A small model that answers yes/no questions on an image's attributes, trained from scratch: soap at rate 0.0021.
Rows from block 3 of the fusion encoder, named by matrix and row number. Rows with one number belong to one attention dimension. Each number is 128 + 24 x the weight over its row's rms, rounded and kept within 0 to 255. All counts start at 0. Numbers have three digits each. After the name is the row's rms in percent of the matrix's.
# v: cross-attention value (fusion_encoder.blocks.3.cross_attn.v.weight, 256x192), inputs 96-191
# proj: cross-attention output (fusion_encoder.blocks.3.cross_attn.proj.weight, 256x256, transposed), outputs 128-255
v.38 106:107125093154084124141119142080151107132168143141136126158148137161131130139104148136125128145120185117105137092134069131104143147159144113129108133114118086097104177140128164104122126124117147145136152147151103179115085136139136128086162152204110158141196140111164159119088143152148119121
proj.38 095:155112135104126164141174184122131132129133124129136129125154104094148132182145125106119124112107081128165120152137124138115144114134121147167100123122133146163155107125105128128132138128155125116117128131144125122114130177099126134134134118106131123106130141153214134131113107139146142115123118182077067148145119141127122123139050194113151144111236109135122117165131130135124132053131
v.39 118:148127159137166163149142112154126138074066113107145124119129120124132119094147138126131130111126090124155121188128158123182099137116108127126175132111134204139145082110137116145141168125130129117124120103121147102139135133131143119153098092053137101122084110140085108131145126071105137132
proj.39 102:101096114147111097136107084132159100142151129073123114154149050148141109097113129130131129106109166127164099097087128128086116135134119133121162128130131126123128117124122147126145118129096125139132112131116114130131119116145138144140126146136123172132133124087111151128137129124104114105123120132132145104117125120136135131122127150129115142136132158136146144187118126105149142157107
v.40 142:136116168152150166154140116139136132075061116115151125125132126136128129090155134125130127111140096095139132175131141118165102153129116122120161132106135209134151109113138132160150182120119126106127121117126150119143141146132147114148107107082132089129119102138088114127138142062117126129
proj.40 124:091082132137104089134082114129136098128149136081122111136141049127138105118132118121121121106123151133185092083100125141105121129140119150115176126132130136136151143121126144112132112141098124140125097130116114137118129115143126140140131155136131164129136131090142137143139119112113120111133123147144127125123127151144128122123122172131119150135255156138147138193120121116124139157103
v.41 105:147134164095172129114137115172104150126093117117119130093104119090124124116149103122131128110138072138151120160123185123149114109094114142129144122145139169160150079116128092150133129132140110110126102107106157075141172120115119129170095099054148099113056117145094097138167113105109135135
proj.41 096:102148122146133094114082076133125125127121132126121125129101161162108124076110132151137130145149176128092136106122133117141114140122137107093157133135122109094100151130150129128120119129104130140142124123113131133141127078153130121122123137152124136151125115109041121124143148117111117145134138073183188110112136117128133134118207062143107111145014147123133141087125126121134122199127
v.42 111:147125164127182152137139113165117153109080117112143128112120115113128119103155130128132131103133078128149126183125159124179106122111113132128157128126136192152154084108128102151139157130133120106120117112116159089152155125122130119166088094059136095116072114147091102130156121091097131132
proj.42 092:096108120149106074131049052140144118135146128088113114144129104159123122086118125135142130126139170135126115087097135125117115137135123120122168133133131107091119128122134134117131124142097130145132147126103118131135119084156128127133124142156136165144139116084077135130144138114107114122132127107155170105111130123135128131108162106140117123142116157130143147138122121122133130207115
v.43 100:138148146080157099082137123171094158166114119121112133100097117081129127133136099135127127122142080160156124140113182136141128102091120149133143122165133127155132082131130071144133104154140106109124114112104129066141170116115108146154100101083150115110067150149123109131166105133118133137
proj.43 108:126178133144147116125118105129125130137118128124131138124115201151108122100111142147141138152156169127068148131129131118132130136119156124093131138138110095086102137140144139143128129126117127140147135129127144131147131102135127108101123137144119130137117125122061108124133146138110135133134139064130177111123146098120138143122196037146105097128000135121105131045124129136140124183138
v.44 111:111133092126075097123115142095135106153184148144109128145133139132127132161105124129125124155121176132108125076133099135084151131143142123132099126134119053107099166148123150106111099127127132151136141145140105166112096129130119136093164154194121170135177149105170147122100132171158124124
proj.44 092:169156142107146190130200182113111150121112127177142149110123151107130133165142129122117131134121082120134155180159117126130132131114131122133079122122128142149127125136114111142124137114161129109127133129150141121125130168113132129116131113107119075110118139170164118123108118140146139137126130138104092146147124119116129127149096136117152128108102094118109108101131134137129126055140
v.45 106:150134162107172133120139110175105146120085115112125130102114119096125126113153107118131128108133075135154124171126185122157105108100110141126149120137140175158152080114129096155138134130136112112124104103107158084139168121118123125170095096050150099117062115142091097136165115097102134133
proj.45 091:096136119149133094104096069135133123128128137122121122139104141163118125078104128148138133146146174125094133099115134120143112142122134116089165135134122114097099147130155134128116114127089132142136133127119131133141122084162131124120119142146119143153127114109041124124146149115106112136133135077186192105113139112132139134115196070141100109142045153121136141097125127115154125202130
v.46 101:106120097148078122147115145079154104129176139142126128157150141157130140139104137126124128145122182116095135091142075131094145147156145114127102130118120085095113176140129172108118128120116142148138147148147107181110091136139135128080172158202104162143201131104156158121084142141150118121
proj.46 088:153112132106127156128173185121124129121133126140135127124151105093146135181146127115115120109104078125170123160140123133124139122132117136162094117111136160176154114127107116125122135121152128114119122129142124124112128169123126137145133117110133113104129143153195131132115107135151133128123120190115067152147119154129123120142068201113157154118218100133130120168133128131116130052130
v.47 144:121140095094108089099114140116119126184190139141106130131118128119129126167101123129126125141114150164116124089124119138087153095124139137136100123163119046124113144144122118102102073137137126151127141127132106135106125108122099146113146156163124163129140149120171143128119116200132131129
proj.47 129:159178136121150159116153141123116151125103124177132146120115225123117155137127135143133139151140113124064156162158134121163133126116148127140087131124125113118109119137144118140120148119149133127130156125135140122134125129104121114116125099129127096128119123163109113120120137137130135150115134106127135131121128112115125133132160073128129111124012099120114126055135130145129111105160
v.48 111:110127089149082117136117141085145108139182146136128126151152136155130127147104139135126127146122185125104129089133085135097148143153143116130105129122117078091103169143124163098119119125120143148130156146145104182116087135138134130086164154208112167137187139110166153122091140157150123121
proj.48 093:160125130106130171134190179116128134129136128138138133122147104098147132176146125113121126124106074123160129175141124127120141119131122130162086120122133159166152098129098117132124137117157127114123145128142129120111129186101128135130132116105126106095124142162195128130112108142145142120123119180079074147144119131123125125145054188112158142119181107129119111143133131134130136045135
v.49 112:108131095126081098122115142091136107156186142145109128149134137135127137159106123128127125151126178130104127075132096134082153133144150127131095126136120057106106170148118151107114098127124132146137138148139105172116106128129118136093165159204115164136182144111167151124103131173156122124
proj.49 088:161152143104144168122177192114108149117113129175140142106121158103129136171136123125117126139122080122135150174160123127141138118118130123135080122121127146153138129135118108136116136116159125114127136129147141124120138165113128121113132113110125083110118140170163111129111115139154142140130130132110090152144122131118123125143109142118149130121128091124110107098134132143122122055141
v.50 108:148130162110175137122136113175106146118083115112128130099117119099125127111155109118132129107133075135152124172126179123159107113101110134126151126134140179161151078112128099154137139131137114112125108110108154082136166122119124126166094100049146098116064116143088097136163116093105134133
proj.50 091:095131116155128088111091065133133121128131135121119121142109135165116125076105128148138134140144170127100133096111134124139110149124132118092167133134124112097101140130148130125122114127093135142134132127111130135140121087173131126121119142149123142149128115105044125123147148115105110132132134080177186103111137113132138133115202074140099115150044154119137142109122123115144125204125
v.51 122:145129164134169157143140112161120137085061114113143126117129121119130123095157128120133132106129092122147125186128160121177101133116110127125157131113135197144148083112135115157141163126130125113123114111115154105146139130128144119156096094057140096124085109138080105131147125073102133133
proj.51 101:106098110146112083131105076132157097138148135087118112155145052156139117096113127133135129118123159126155108096091127129087113147135118135117175129128133123118127122122118132118134111125092130144134126130108118132133114109180136144128123153140125160136132125093100147127141136121100113111125124125144151107116126116137143131113131136127097136151133160129147143170117123108149137172109
v.52 108:151130162122179140135134111171108143104082120107135128106121113103124119115153124122132132107130080140155118181126175122175105116104112137127157129129129190152151069111130101153135145131137121111117110106112157089139146124122131121162092088052141106114059117143091097131156118089102133132
proj.52 091:105121115154114093127097044127153117135137134115117123151123103167125121079110128145145138130135161125120131120101133119120107151125127125127157131131127110097105118130124127126122123125093137134135148128105128130138096103178131141119119144151121147134130118103058127120147144117098109118130129098149178096113133085127140137114168093142115122160030155121138139121120122112166129194120
v.53 139:136123165155149166156143117144131130074063123113147128123140123130129124090153135125130133116136104093143130175133152122172099156129114123122164130100139204137143102113134147152147173119120129110126112116124149117141128148134163113148107097085133096125103109136075110130139136057122127130
proj.53 122:107085119142110093143119107133153105134148132084126111144142022138140107113126124117122122099109148128194104100092123130081124134136116132118168127131130144141138138126105130120138106128098122127130100133123117134128128131159139148128130157124123158129134128091133151134134124124121113106130120144126127120123128131138135125124084178125120143128205155134142137199119126105133153140083
v.54 107:106122093146082122135120145081150110136172142142131126155143138157131130145103148137124128150122181120104130086131074134097149144157145117131107133119117079099103179143127160102119121125119145144130147150145101171117091134138131130090161161207108159140192141114169158119091140162153122122
proj.54 091:160124139105127167146167192121125134128124121135136132116150120092140131182151129111118123116111086129156124159143122132116145105131124141165090123122131144159157112126105120130137141131163123114121121130142126122115136172089125130136136114106134114104128142151211131133111109141150144122124122176068067152144118142124119123142060185114154142109209104136118114147135132140107131052130
v.55 103:106121096157084125140119144078151108130166140143134126157147138162130129140102146135124127145120183118099138088134072132100146147160143113129105133116115085099102179142128164104121126123116146145133147151144100178116086136140134129086161160201106153149197136111164161119087143151150119122
proj.55 094:152111137104123161143162184124126132127128124133134130121151106094144131179149126106118121110109083129166119146139122138116143114135121143167098123119135145163158114125106123127134139130157126116118121129140124123114133169100124133137134117107135116107129140149215134134113108138149139120123120182079066151143119146127119120137053193115149149116240106135123116166132129136107131055127
v.56 104:153131155121180146126135105173105145116086118106140127109121110107127116110153122126135132103132079137157117186122171127171103114105114137128160129133133191147146071110127097151136141133132120112117115107112157090140159126123127123162090088057146104115060121145093094131160119095100137132
proj.56 090:107123117147111081129091044131150118141147133108116122150126107165125121084112129140146140131136161127113127123099134119117112144131128127118158132136124110093105108125126133125133130129100134135135150130104127130136102098157130138119121145153122152136134118096061126123143141117100116116130128103140180097116133097124139138118162091145119120154044160123137139124117124117166129195120
v.57 142:136120158159150168158142118143136130074063120116149128125141124133129128089151138126137134113139101092139129174132140120170102156133117122122163135094132206139139109115135135156143179114120130110128111122125146119143126150137164109146107100087131097127109107136081110129137135054123127129
proj.57 128:110079120135108091151106112130148104134149134079122117143143023136136102112131121111123119099110140130192100096097123133068125133137110131117167125133132141136144134113098135118137103130110123129126101133119116132127129132148128145138130154126121158127137133095146150129132120123124120106132121145125124124126128135134132127124081180124121144142219152132141132200117124108132153140094
v.58 101:113108112183101156171118133083167106092133131137143124154156141169129130122119152121125128135116169094102137112144079119117128157160134107124113131090122130105124180126127179115126149101112146145139142144151124185117093142141148115100157156174105138144188103111132152129094156122141123120
proj.58 112:129074127112111138136132149128126126120135128130125118129142065107147133155144114107115117098103092129193107119126124141127128111137104129158122119118148156168152127113115125115128127137139127118110115127130113125109129154115126143156133119112137129115138129140198148131126111118147121124120117189125079146136113164136113113134057213113149160127255121135151128207130125123112131078118
v.59 108:149131163112174139123138112171109149116079112114130130104116119101125125109155109115132128107133076133152127173126179119161106113100110138125152126132139181159152080111132097153139138130134113110121111108110156087139165122121125124170092101052145094120064113145088098137165117093103134133
proj.59 089:092128119155126086115076062135131121128129135118118119140109135166119125076106125143138131140147175127102130089110134128141112140125131114091169134137124112094103148129155135124119115129085132145135132127115128133141121082164129125121120143149124151154131113100050129127149147112106111130133133079183187105111137116133135132111192075142102114151076156124139144110122123116146126208125
v.60 099:118115102187098153170120129083160102098139142133149124153164139180129126128117158123129132137114182100108134117147080124115127149162132108124117142092121124098115177131127181109124145103114155149131147143151115187115081141145151117093155145172106149143183114105142152126087155126140123117
proj.60 108:138079126108117144137160149126137127128142131129129122136151051104156135160141115104117124101096077127190111130123125140121131117135108139160119120126142160169150111116107128119128130129139128115109122128134118120111127166115130148145131123106130131107134132141201147128123110126143128110120114192110076141134117145131122118135045214113148154117254120130144124206129128118129140066125
v.61 106:145129167106184139114139114169111152121084110117129130102108115095124123116155116128131129109135072139149122166118174123163115113103120144129150125137137177163154083114127088153135134133138108103124106111112157073148170121115121125173085103064144097114066119153092101134169116106106135134
proj.61 092:094135124153124078128046063135129126128126127115119125129108148167106123078114129146141128139152171134098130089116134126135115131126134104112165134138123091081109146128149134125130130145102127143138140126108129135141126075141128121120124138159131143149132115099056126126147147114111118140136137076162186110108135120129128133109197066144112111147065148126133137099122123125127123213122
v.62 106:148132168105174131118137114178107151122087115115124130098105119093126126114153109119130126109137070136155125166122183123157110109098112143128149120140138174162154079113130093152135132132140109111123106108106155073142168120118121126173095098060145098112061116146093098139167114101108136134
proj.62 094:099142123157132092116080073134127124129123131122120120131103158165112124078110130147138129140149180127096134098118133118141114133121136105089157134134121109093100154128154134128119119133098130140138117126117130134141122084151130121121125139152124142153129114109044125126145147113111115137133138071182190106114136118129132134117202061148111114141034149126135143090122126119136124202124
v.63 120:110128090121087100113115143097140115171188138145113130147131137138126133156103126132126125149128171132105131076130084135087155126144148128132095126137122059110110177143122141103114097129128133141133139149139104153120116126129114136098158157209118161134180148115173152123105132186152122124
proj.63 095:158159144110141179126150200125101153120108119161142143100121195100122139163144128118119125139131094130105142159167131127143145108122130123137090125129123134136139131132132123137129145132171121117125132126148138122122138152090121106129138106115130097120129139163167112130109115138158145142132131141110096153143124140118118126143121126123154122098134091128106111088136135148108119077142
v.64 105:148150137131140114124105125119106078131141151161142114125173141143136176119088075137109132116101125138136108113173109129125133105124135105099119111099121158110116159097132180132121167099148159125152124149099140120160128140143103159095099136122147130177129106080115099117139107092101136139
proj.64 100:128093110115098116118216051127137139125113116169120103133138053110142129139142070126117133158111135114141161137118127125104123100110131136117197130144125108137124180136138144133130113131137131126119116127142136108134130108175154129088121125170139151110121170134148120109129138140124127162128115140145136140148131145132131125118138099168099148128176140116143149139140160133087128132094
v.65 080:112127127128136134127146108139188172135116076074120125130079116116121088128177154125120137147141133126121140118105152141117118151128142149159139160162184108147144110149123075120109100168103121124123135122138101128083154112103154082138143123120121123100115147153139147156127144183157110126
proj.65 094:127147146141141159146052154128099129137158122090121155098089129118108120108111183141124127101179122127042073110137168149162124143113140122136044127102134159152133061147145143112128149114117124138121174120136129134124123133123087132093132128089097105146135109129110129135117165110132128129146128131140121132099155117136150135170141128073139119141131131125120086125104091132124129115149
v.66 099:151155136133132116122104134122098077129143155161140117127170142143135182121079077136115131118103123142136107111172108130125133100122134106096119109088115157111115160094133178136125160095145160128152119142104126118160121143149101161102108130122149129176130101076113094114142109086100145140
proj.66 099:134096111115113121105247071129141139131104125173131108138146065116150129139131077124118132162101133120146163141124121123098128118115125152112211128148120115129123201135135146134127095120136132127121102127132146109139132112165165122106117129164133156116120176144145114111120134142117127156125117136130134136153123149123133127118138099150090140125143136114142157131140160128110128133097
v.67 105:148150136131136116123107128119104075132141150154141111124174141143136184119083075137109132119101126141135107114175108129124132103126139105099122109100119159109117158095132177131122160100145158125154122145097136120159131140146104157097101133121150126179129107079114101113137105093101137138
proj.67 099:130095112114105124108229051130136138130117114170126102132133050111149129135138076126118133163108133114132161138118127128102126106109132136118204134144123114136123174138138155130131105126130132130119115126140143108136132113185155126089118127162133150112119170135141115106123139138119126161128114141141134139147132145127138126120139099152095146126160139115141149133140157128095130132103
v.68 083:130134121114123116129104144121099076113130157172144133137173144146132164123070079142120130112108121129138115142163089131126130092130120091102125092097097152104124169091141187130139164089159132120151130135103147104184106137146107169123100132138135131160155118096107103098126109077105143134
proj.68 091:130105107114097101121194091129147135116110138200122120142161131131117141128143071140116128145107129128178156134115081116099114127135122130102215122139121114119137196123134128130100108154145129140131111128118135117132128114153163126163125128172158146112133179134160130121125128148113125141116129127126146127145105155131115113107169119174109149128155139141132154136153169127077117126083
v.69 097:108102121127117138130155117138149179128119107092111134128088113113121074133175179117148125138147130124120146135080149124131123161131118161156135152158137100144140094168122074125130093156102091129107131111159113141091135115114158093154157123131112128077126148174144159141117149167150114114
proj.69 097:131160141131158134132044191125117117134143131077133154122106171144119123121111186127141123100148116137108095124132141141155139147140132118138041130108133144128128057124114118123132144116121126128127157129120118145125126154102093136143132130083117096142130067121106135135129113119136131090129136122120122119104130094124129133139087163079159110131078115127113099120104093120166129130187
v.70 077:124135134128142136119147104155159158168164093070116083102091106102121107134186156124104141130136124140110131091131192121119129181130147164129137160177159141128149112146104086121090113146099146122117118130133120148078159128111146078137129145117131102099075144138136133145149123176125099127
proj.70 102:125133130132132151153082145125106123152139108103113143114073111109124114147118178109138135140159127118084123108124164154156136128094144119149053128109141159165142066138122143134164169114123141123102170125157127134132119144126098126041130127111118104135118084121128126121125142105141127138150113143152118129124164118130160141178081160096149130137120112097113110120100104136151151131127
v.71 105:109105120127123142131150129134145180124117108096112144131086114112120074137173187118151124139148130113120148143081148127132123154131116152156135146157132097146138097160125074124133094155110101130098133110159116135097124115112156096158156120134107131077128150177141158144115151161156120117
proj.71 099:128159145139155130143033204127120117128141139083133156125122195146111129121116185127139123097145119144124097121137128130154133148146121120138054120111133141118133089117115111127126146129123124127136141129116112148121126146078101132166137130091122102147136084123112136144133116116135131093127143116107122114108120107126121132135111167096158110132080112139115108123112101124167128125159
v.72 086:123120128140129140124158104140146177154126098078110117121083111111126092130181177116140129139151132130121141118093161128129124170122131170151134154160146105143135089163118071129121094165092124136100117115161110154082152123115153085136153125122118115084113141161148151151129136177159113114
proj.72 098:144158143132165151131077154122118117151147120068135142117087122136136113117110192116142124115145117126090104128130161133153147135129136118138054131114133152137122031134117137128164139106118126129114143129138123139128133139116093132102128132078106104132125081127091119118133127110133132111136127137124114124113142089120145144138057144071149114123073112112126106115100090122175147131164
v.73 101:147147134127137115126106135119105074130144155159144117125173141143136178122083073139107132115101125140135109119174107129125133099127135104101125108099122157108117160094133179130125164098150153127154127149094140116164127141143106163099098137124145130176129109081114095114139106089098138139
proj.73 097:131094110116095111121210058128140140125111120173120109137141071113139132136143066128117133159111135118147160136117123127104122104113131135112205128146124112132127185135140141132128111140139131128121112129142137109133130108167155129105122125171142152116122172136151124112125138140123125162129114138143137140144127152133130124120148097168101151129173139121153150140143162133081127132091
v.74 094:146150134126132117131096146116106083123130150173148127129162143146130174123080075140112129121112122128136114128175104131126132091128133097101124099098120148118117162090136194130127163092159165124154124145096142115166118135141102168110100124126141140175133104091112108115136115089105141142
proj.74 100:122097120132099121127195081131140144111105127168127101140165114116134130141144068130115131151107148126154156136128109108099117114121116142125219126150122103126130212130149130134116121141125128125148082126131136115131130105145171120131128124180141162120128176129155128132127133140124125160122123128133131136153119161135119118113185094176097141124197139146135162135152175137094128127077
v.75 097:105104122124125140130155120137156180127118100095114135130080115113122080132178176118146126137152133122120147137081148124131124155132122153156132147164139102143139096167122070125132095162105096127114136112154113141099143118112157094156157125132114124090127152172142158143120146170149115118
proj.75 094:127157143136150135134035192126113116129154136078128156118113186139108127117112187132140126092154121136110092118135139138157131146146127117136046129109134144125130052123117112119130149115126123124131154130117118147120122150093094137145135131083122092150135082122119138141122120113138134094130138121125124118104133110125127132142114156086161109134098120131117092128108092123159122126176
v.76 099:146153134126141118126100138119101084129136147168146120127166143145132176122078076140104131119102124136137114119175105132124131100124134099099124104096122152113116161090133187133123160098153164125151125147099142114160120139139105164104100129124143132178127106085114104115135114096103140140
proj.76 096:123099115125096125125207053131141139124107117178120108133143093110138132140144064131114131156112138124139155140122120118101122110114128138124200127146123103132128202136142146133126117139134129129126097126140136109135130107165161123111125124177135161112126167130144123116125143141122124164127117137136134141152128149136129122119162095171090147125191142131134158132146174138077128129085
v.77 095:109104123125125135133157120135155176127110095096113134130078115113123083133173175121141127142160133118118148135088153133129123153130126156161131156168158097147140100164123080122129094159106103129112136115152111139087131116106157097151156118130108123085125146176140161147118148175154113119
proj.77 097:125158144142150147135027195127111120131143127078121155113105175136114125119116180137136125095160124137082081119140153134156129143132136121147036130111135147130129054127121110120131139115117124133134145129124118147120125138099090133134136129090115110146135075109109141151121124117141130100134135122129122126099135109135126128142126139084156113133110121138117094128109085126146126125168
v.78 102:108102122123116140132153126136156178126114104093114144132087115112122079134172180120145124136154131116119147139084148127131124154129120154161134143159139098146138098163122077123133094157109096131107135109155119133095131112109156100156155125134106129080126149181142161142113148165156116120
proj.78 098:123166142135147137146017199125116118126139134086128154120120200142103126118119182132138124090150124140118094118136133129155130146143124117142046127109134143126133062121120107125128148127122124128135143131121112148120123137068100131173138128095118105146136084120112141150135121118138130100129139117125123122109131114127117129138118151105159111130101117137119102126118096128157125125153
v.79 097:151149133130133114125102137119100078130140156160145117124168141143134173122084076139110130114100124141137110120171107131125132096127133105099125110091118151110115160090135177131124164094152159125150123146096141116165117139145101165105100130124144133177129103081112104115135108089101139138
proj.79 094:130092115126101114118208062121138139120104114168125103138143073115148123137144064122119131164106133117147161141117124121101125102117127139121216131147123113130126195134141143133128107136129132131123099127137134110137137109169158128109120124172139157115121167132145122112130133139119126160128116136135133136147123146133128123111136095169097147125168141122140159132142165131100132131096
v.80 096:150147134129131118128099138120101082127142151170145124127179141143132178125081081138111129116107123132137106122172106131126133101125135099098122102102106158111115160087136178133126164095153153128146126144090144116164115139146102166108100133129142131170130107084115108111143110087102143138
proj.80 095:128095114118104122125217067135145142126116125179128103132153088116141132136144069125118127162101140119165166134119103123101114107117126130114214126147121110126128206132141141135122112145133132127127106124134139110135132110155163119110120127174140153102123189135147119116133134140118126158127120134131134132152121148122128125111148104178097144123160135123132164127148163134104127130062
v.81 095:103101123122117139131156119137159179130122102089113135130089114113124078133181180119147127135158133126119146138084150125131123157134123159157130147164141104144140096166122067120129095162103101129109134114150114142094138117112159091152155126132112121086126151170143157142116141170146113117
proj.81 093:131162142133149141149032185132112115129153135081127153116108176141110127116111186132138125096153122132100097117136145135160131146137130109142042130107133147126128045125117113120132147113119125127130163130122121146124122152096093138141135130083121097144133082123111137140133120116140134093140135124129122120103136101125127132145104152088161110133095120130117092126106087124159123127167
v.82 099:106104121125119136131157120137153179128115101092115136131083112113122082135178178117148125138150132121119145138082147121131124157136120155155134151158137100144141097165123071120132095159105094129105137111153115138093136117113157091154157122131112126081126151172143159143108146164151111115
proj.82 097:133154142137154137140036197126115114128149135078132152120111174142116126117110183129141125100151117134104097121133144139157136145143132117135049129109133149123129051121115117120132147118122125129132158128118119147123125154098097136143134131079120096142132075121109138137126116113136132089131136120124122118100131101123128132139105159079163109132088117127111093122107086119167127127190
v.83 096:154153136134138120124098137119098080127141154163142121125165142142132190119072073136117129120106124137136108120170106129126133103125131107100122113092114160111114158094135180135127159094150156127148122143105139115165114141148099164107102132122143129176130108081113101115146112086106140139
proj.83 096:129093117119109107106237077130139140129107121162130111140148077119150129141139076119121133156101133120175161138113112134099129106118125133112212126148124110128123206130132141137127107136138134129122093127132136109132138106154159123105119128169139155115122172134151118110133134137119128164122118135125133131153119152127129128111137108166097145123146134118136159135140167127115135130087
v.84 085:145141125132133114124107140120091088117137153162145125129166141147135173126076075133130127114105122150142107132155091124125133103127127106094124112097108152098119161091139182136137166090153143124155126144100141117184113145159103170116105129126141129161145111070120103112140109082106147131
proj.84 090:130089120132111091112228076125146139129108128166136107150151094131154131137135072121123129161096102122178162146100105133098134105128132128101225124148123101117124180126133140134127101146142129133127082129129135114137151114160155133126118131168171143101123160131155119100134124140114135144118119136117137123141108138131130127101129132154102146127131134123135158140136169121125133139116
v.85 092:139131134147117119140123136125133150181169123094130068093094079109139161134141124124078115122138123159104108076143179141112139146105158152109160129156173142115133115137111097124124126130076194117095104120120147165092147142122123148118108121139131127101048144107132130128165082133109127131
proj.85 127:128117131138120151172129123135117129153110115087121101120102117111161137163141159083164145158133169121137127132121154135156144082104175124154096142136137130144129079117135129139165153116117127119119128139173138129146126130106124113000129129139114140134126092111112111124131108116130126126169087161151100128154160109119128141170078135123140139090107110121121133095126128148182152133117
v.86 085:141134126120128114132105150115101077108120155178146132134169148148132172123071079137118125117099124129135115140162088130126132085130126097106125101091109145110120164091142186129139160088162134124154130139099142107180102134143097177122103128129138137170143116092110103109128112077102147139
proj.86 093:125094117128100107120194097126144139111102137184135111143163130125128140128144062137115131146104133129171152132121096123096117117129121134114216125148120100115130209126141127128107100149139128132137093132118133115130131103147158120150123128169146153118132177126157130129118129147118123147116126120127135128134109160134116113103185108176105143128169141138131151136157166122094114122113
v.87 095:109109125129125146128151114137148174128125107085111133130093113112121079132179177117151127137151133118119149132083151120130124165130121154156131145163137106144137083170121065124129094162105102130105133115159115143089139116113153090147156126129111123078126148171142151144123146171151109116
proj.87 096:128157141131156141137056186127118115135151132084128157121108164140117123120111188130139124099152118132106099121133139138155134157134135117137044131108135146130124047124111111125133159117118128127127168128121122144124116156099096136136134130083120090138129078124110132137135119116138130097129136122121123119105137100122130134143095158080159108129084118125111097122107079124159137125166
v.88 097:152153133134137115126102137119097082129145155166145120126172142144134183125086079135111130113107124132138113119172112131127133100125133100092119113092112154113116158091135181133125162098151157126142122146098142120158119144145101163105106128123144130172130103081114099114135110086102140136
proj.88 101:132093115126109129114229077130144137126101128181131096135147071116151130141137070122117129165097142121140165138123116122098125120116128166118210129150117115125126218133138144133127105132129130127129104124133143112138132122165172118110120127168135164108121179138143119116134131138118125153121119131131128132154124147126132127115143103161098141121169140132127162124146162133113128130092
v.89 096:107112121127124134132157119135158177129112100094114132128090114113125087141176176118141123136156133121119146131082150128131124151128125153158135149157146089149138092160119077124128091160105110132096127114161112139088132109108150091143156120131115126076123143173143155147116145164158114115
proj.89 096:132164146144155142134021193127111117135141129080133136120107163136124127116120185129138123101151124138088092122142153126155132139142126125147048131111132143128130055126122119122131144117114119125133143132127115148124125140103101132154138127075098109157134078112098136145131121119139131096134136121126120128107135103131126132140106143086154111117104114137126100124112088128169129128181
v.90 082:129132132134132137118148097148144175169145099064112094114089106109123097128191167118125137135143130138120136108106176124123128179122136169142138160171147121131140093159111073126104100161094133134100118125155114155072150130117150072131144136118122110091100141149147140145139132180152106117
proj.90 103:137153132126151141136086138120118120153151112084123144123078110127132112132113186111141127127155115122087113127122154140154147128115140103138052128111135150153129040131112141135168153115126133125102157122154123135131132145121097133075129130095107097134120077128102117109137129108133132125143121146130123127119150094124155148150049158075147126121081108105123108118095103130162162137145
v.91 101:131124118115142141123128113122125103058062116151128189154149164151113085129118123124183117153134132075154150179096076120132125109147118107142110115111119106180126130127146142140128124135168082124142132123135108100152129103133129110146150103116133144155181118158122127139119174106166140124
proj.91 140:131142147141144122085125145116137128095136145141151132149177143139119121085116109155106125112121108132132109118148125123104108168151066135102181117129123127120127162129134128111095103136125131130161114117082137125115128113141135132239126126115127101125127162149151146146120140142128134130094166102101141124099107161138122117091195109133108103150163139137149123153134139108092109130157
v.92 079:139132128131122113130108153120086077105122169178140130134177145148135169125072089136128118113107124130139117140149085122127133090125119103102123093085098138110116152095142183134149157086160134129134126135114148108179101139151099175118107126134134139159149115097117111108129123070120156137
proj.92 090:129106118120112082113199089128155136116102133173139104163168131139140140136139069130125127145099123133199157142114083104098128105145122126116209124148120091106126206117128120139113106161139124125134077136116127117131144104139161127171125129169141148114128157128140126119133121148116124131104127120114136122142092142129111118085143118172106144112134127144138155135157182127117128129125
v.93 091:120104144171109133158124168131143107131152150122118118115085117102157133118126119130112093162174147103113121079134183149114148133122159127143150127135170137163125124167151116132147135132091199114102122102134139162090156104117141152122124112152149131151091150112121125159160096121111151165
proj.93 130:115111132155140147137154147131120129135126156125131068119143139090169139144136131103167145119111170123154121119127136125142133126122122129139127138159122153128126089114178153098114125097134122136152137147112158143106116097094132075037129126144107150150104117153117123166115119126133101111149135141135094140146144157083082132148140112129134103125118131117133122077193079144145124121113
v.94 082:136117124127146121126114140108112111065093150175133176147175166140107127123105143130171127112113128101141168183115060115146121108141081080135110115081087104144112129125127158128138123118179086142148147140126117097160097130130118146126122149119107159144205089156106115109102167125145128122
proj.94 113:113140125119108095081134127120150123099125142155129138137163138151110131101127083169095122105109099142137140143138109114096107150157098142097151127126114126111111183124112088127110103149130131115148106122099104127116128129141142153255126122124164139119142159125143145131146122141128135135074157084103157124123106140147114119074158109160105125142144145140144132173128140117090109126140
v.95 084:122120130135140141125155109135160172139122100084112120120082110110119088133187177115132129141145132123118146120096163127128123165130129164154134165167157108150138091162110078123112091164097122134103125120157107145069143119110155091138153127115115126090108138166145151156124145180157108120
proj.95 096:127157140136153147136054171122111118140144118075127149116095124129128115129114187123135127111153119130066098124137172140155138137120141128152035129113136150145127055130116127127151145113114128125118150126139118140125127140109094132106134127085107107147127070111095129134126128108140128119138125131128120128102146099133144139151096151073150115128102112122119098122099086126156145124175
v.96 101:115146103113138129132142092136145156153164122082170140164132140147122123126149141116148165148141131123133128160130133145126139132101091146129122081042139128133125122139138145219124149139089108107121133107123145133124137139127139137133159123139126107148151158112104115107146126124115125172
proj.96 096:162097117079114109151129151128170168119151130106121156121168157109130129132156130088155130103103113128118158140116159128102125118121136118111106131084132096097130089121128124132112162129141128101130134130124126125139123169111139107166125123142128176113137136077132156110130125121120115094129111129076122171103151085127117127131123112135130145087218149133143128077114129114132126126109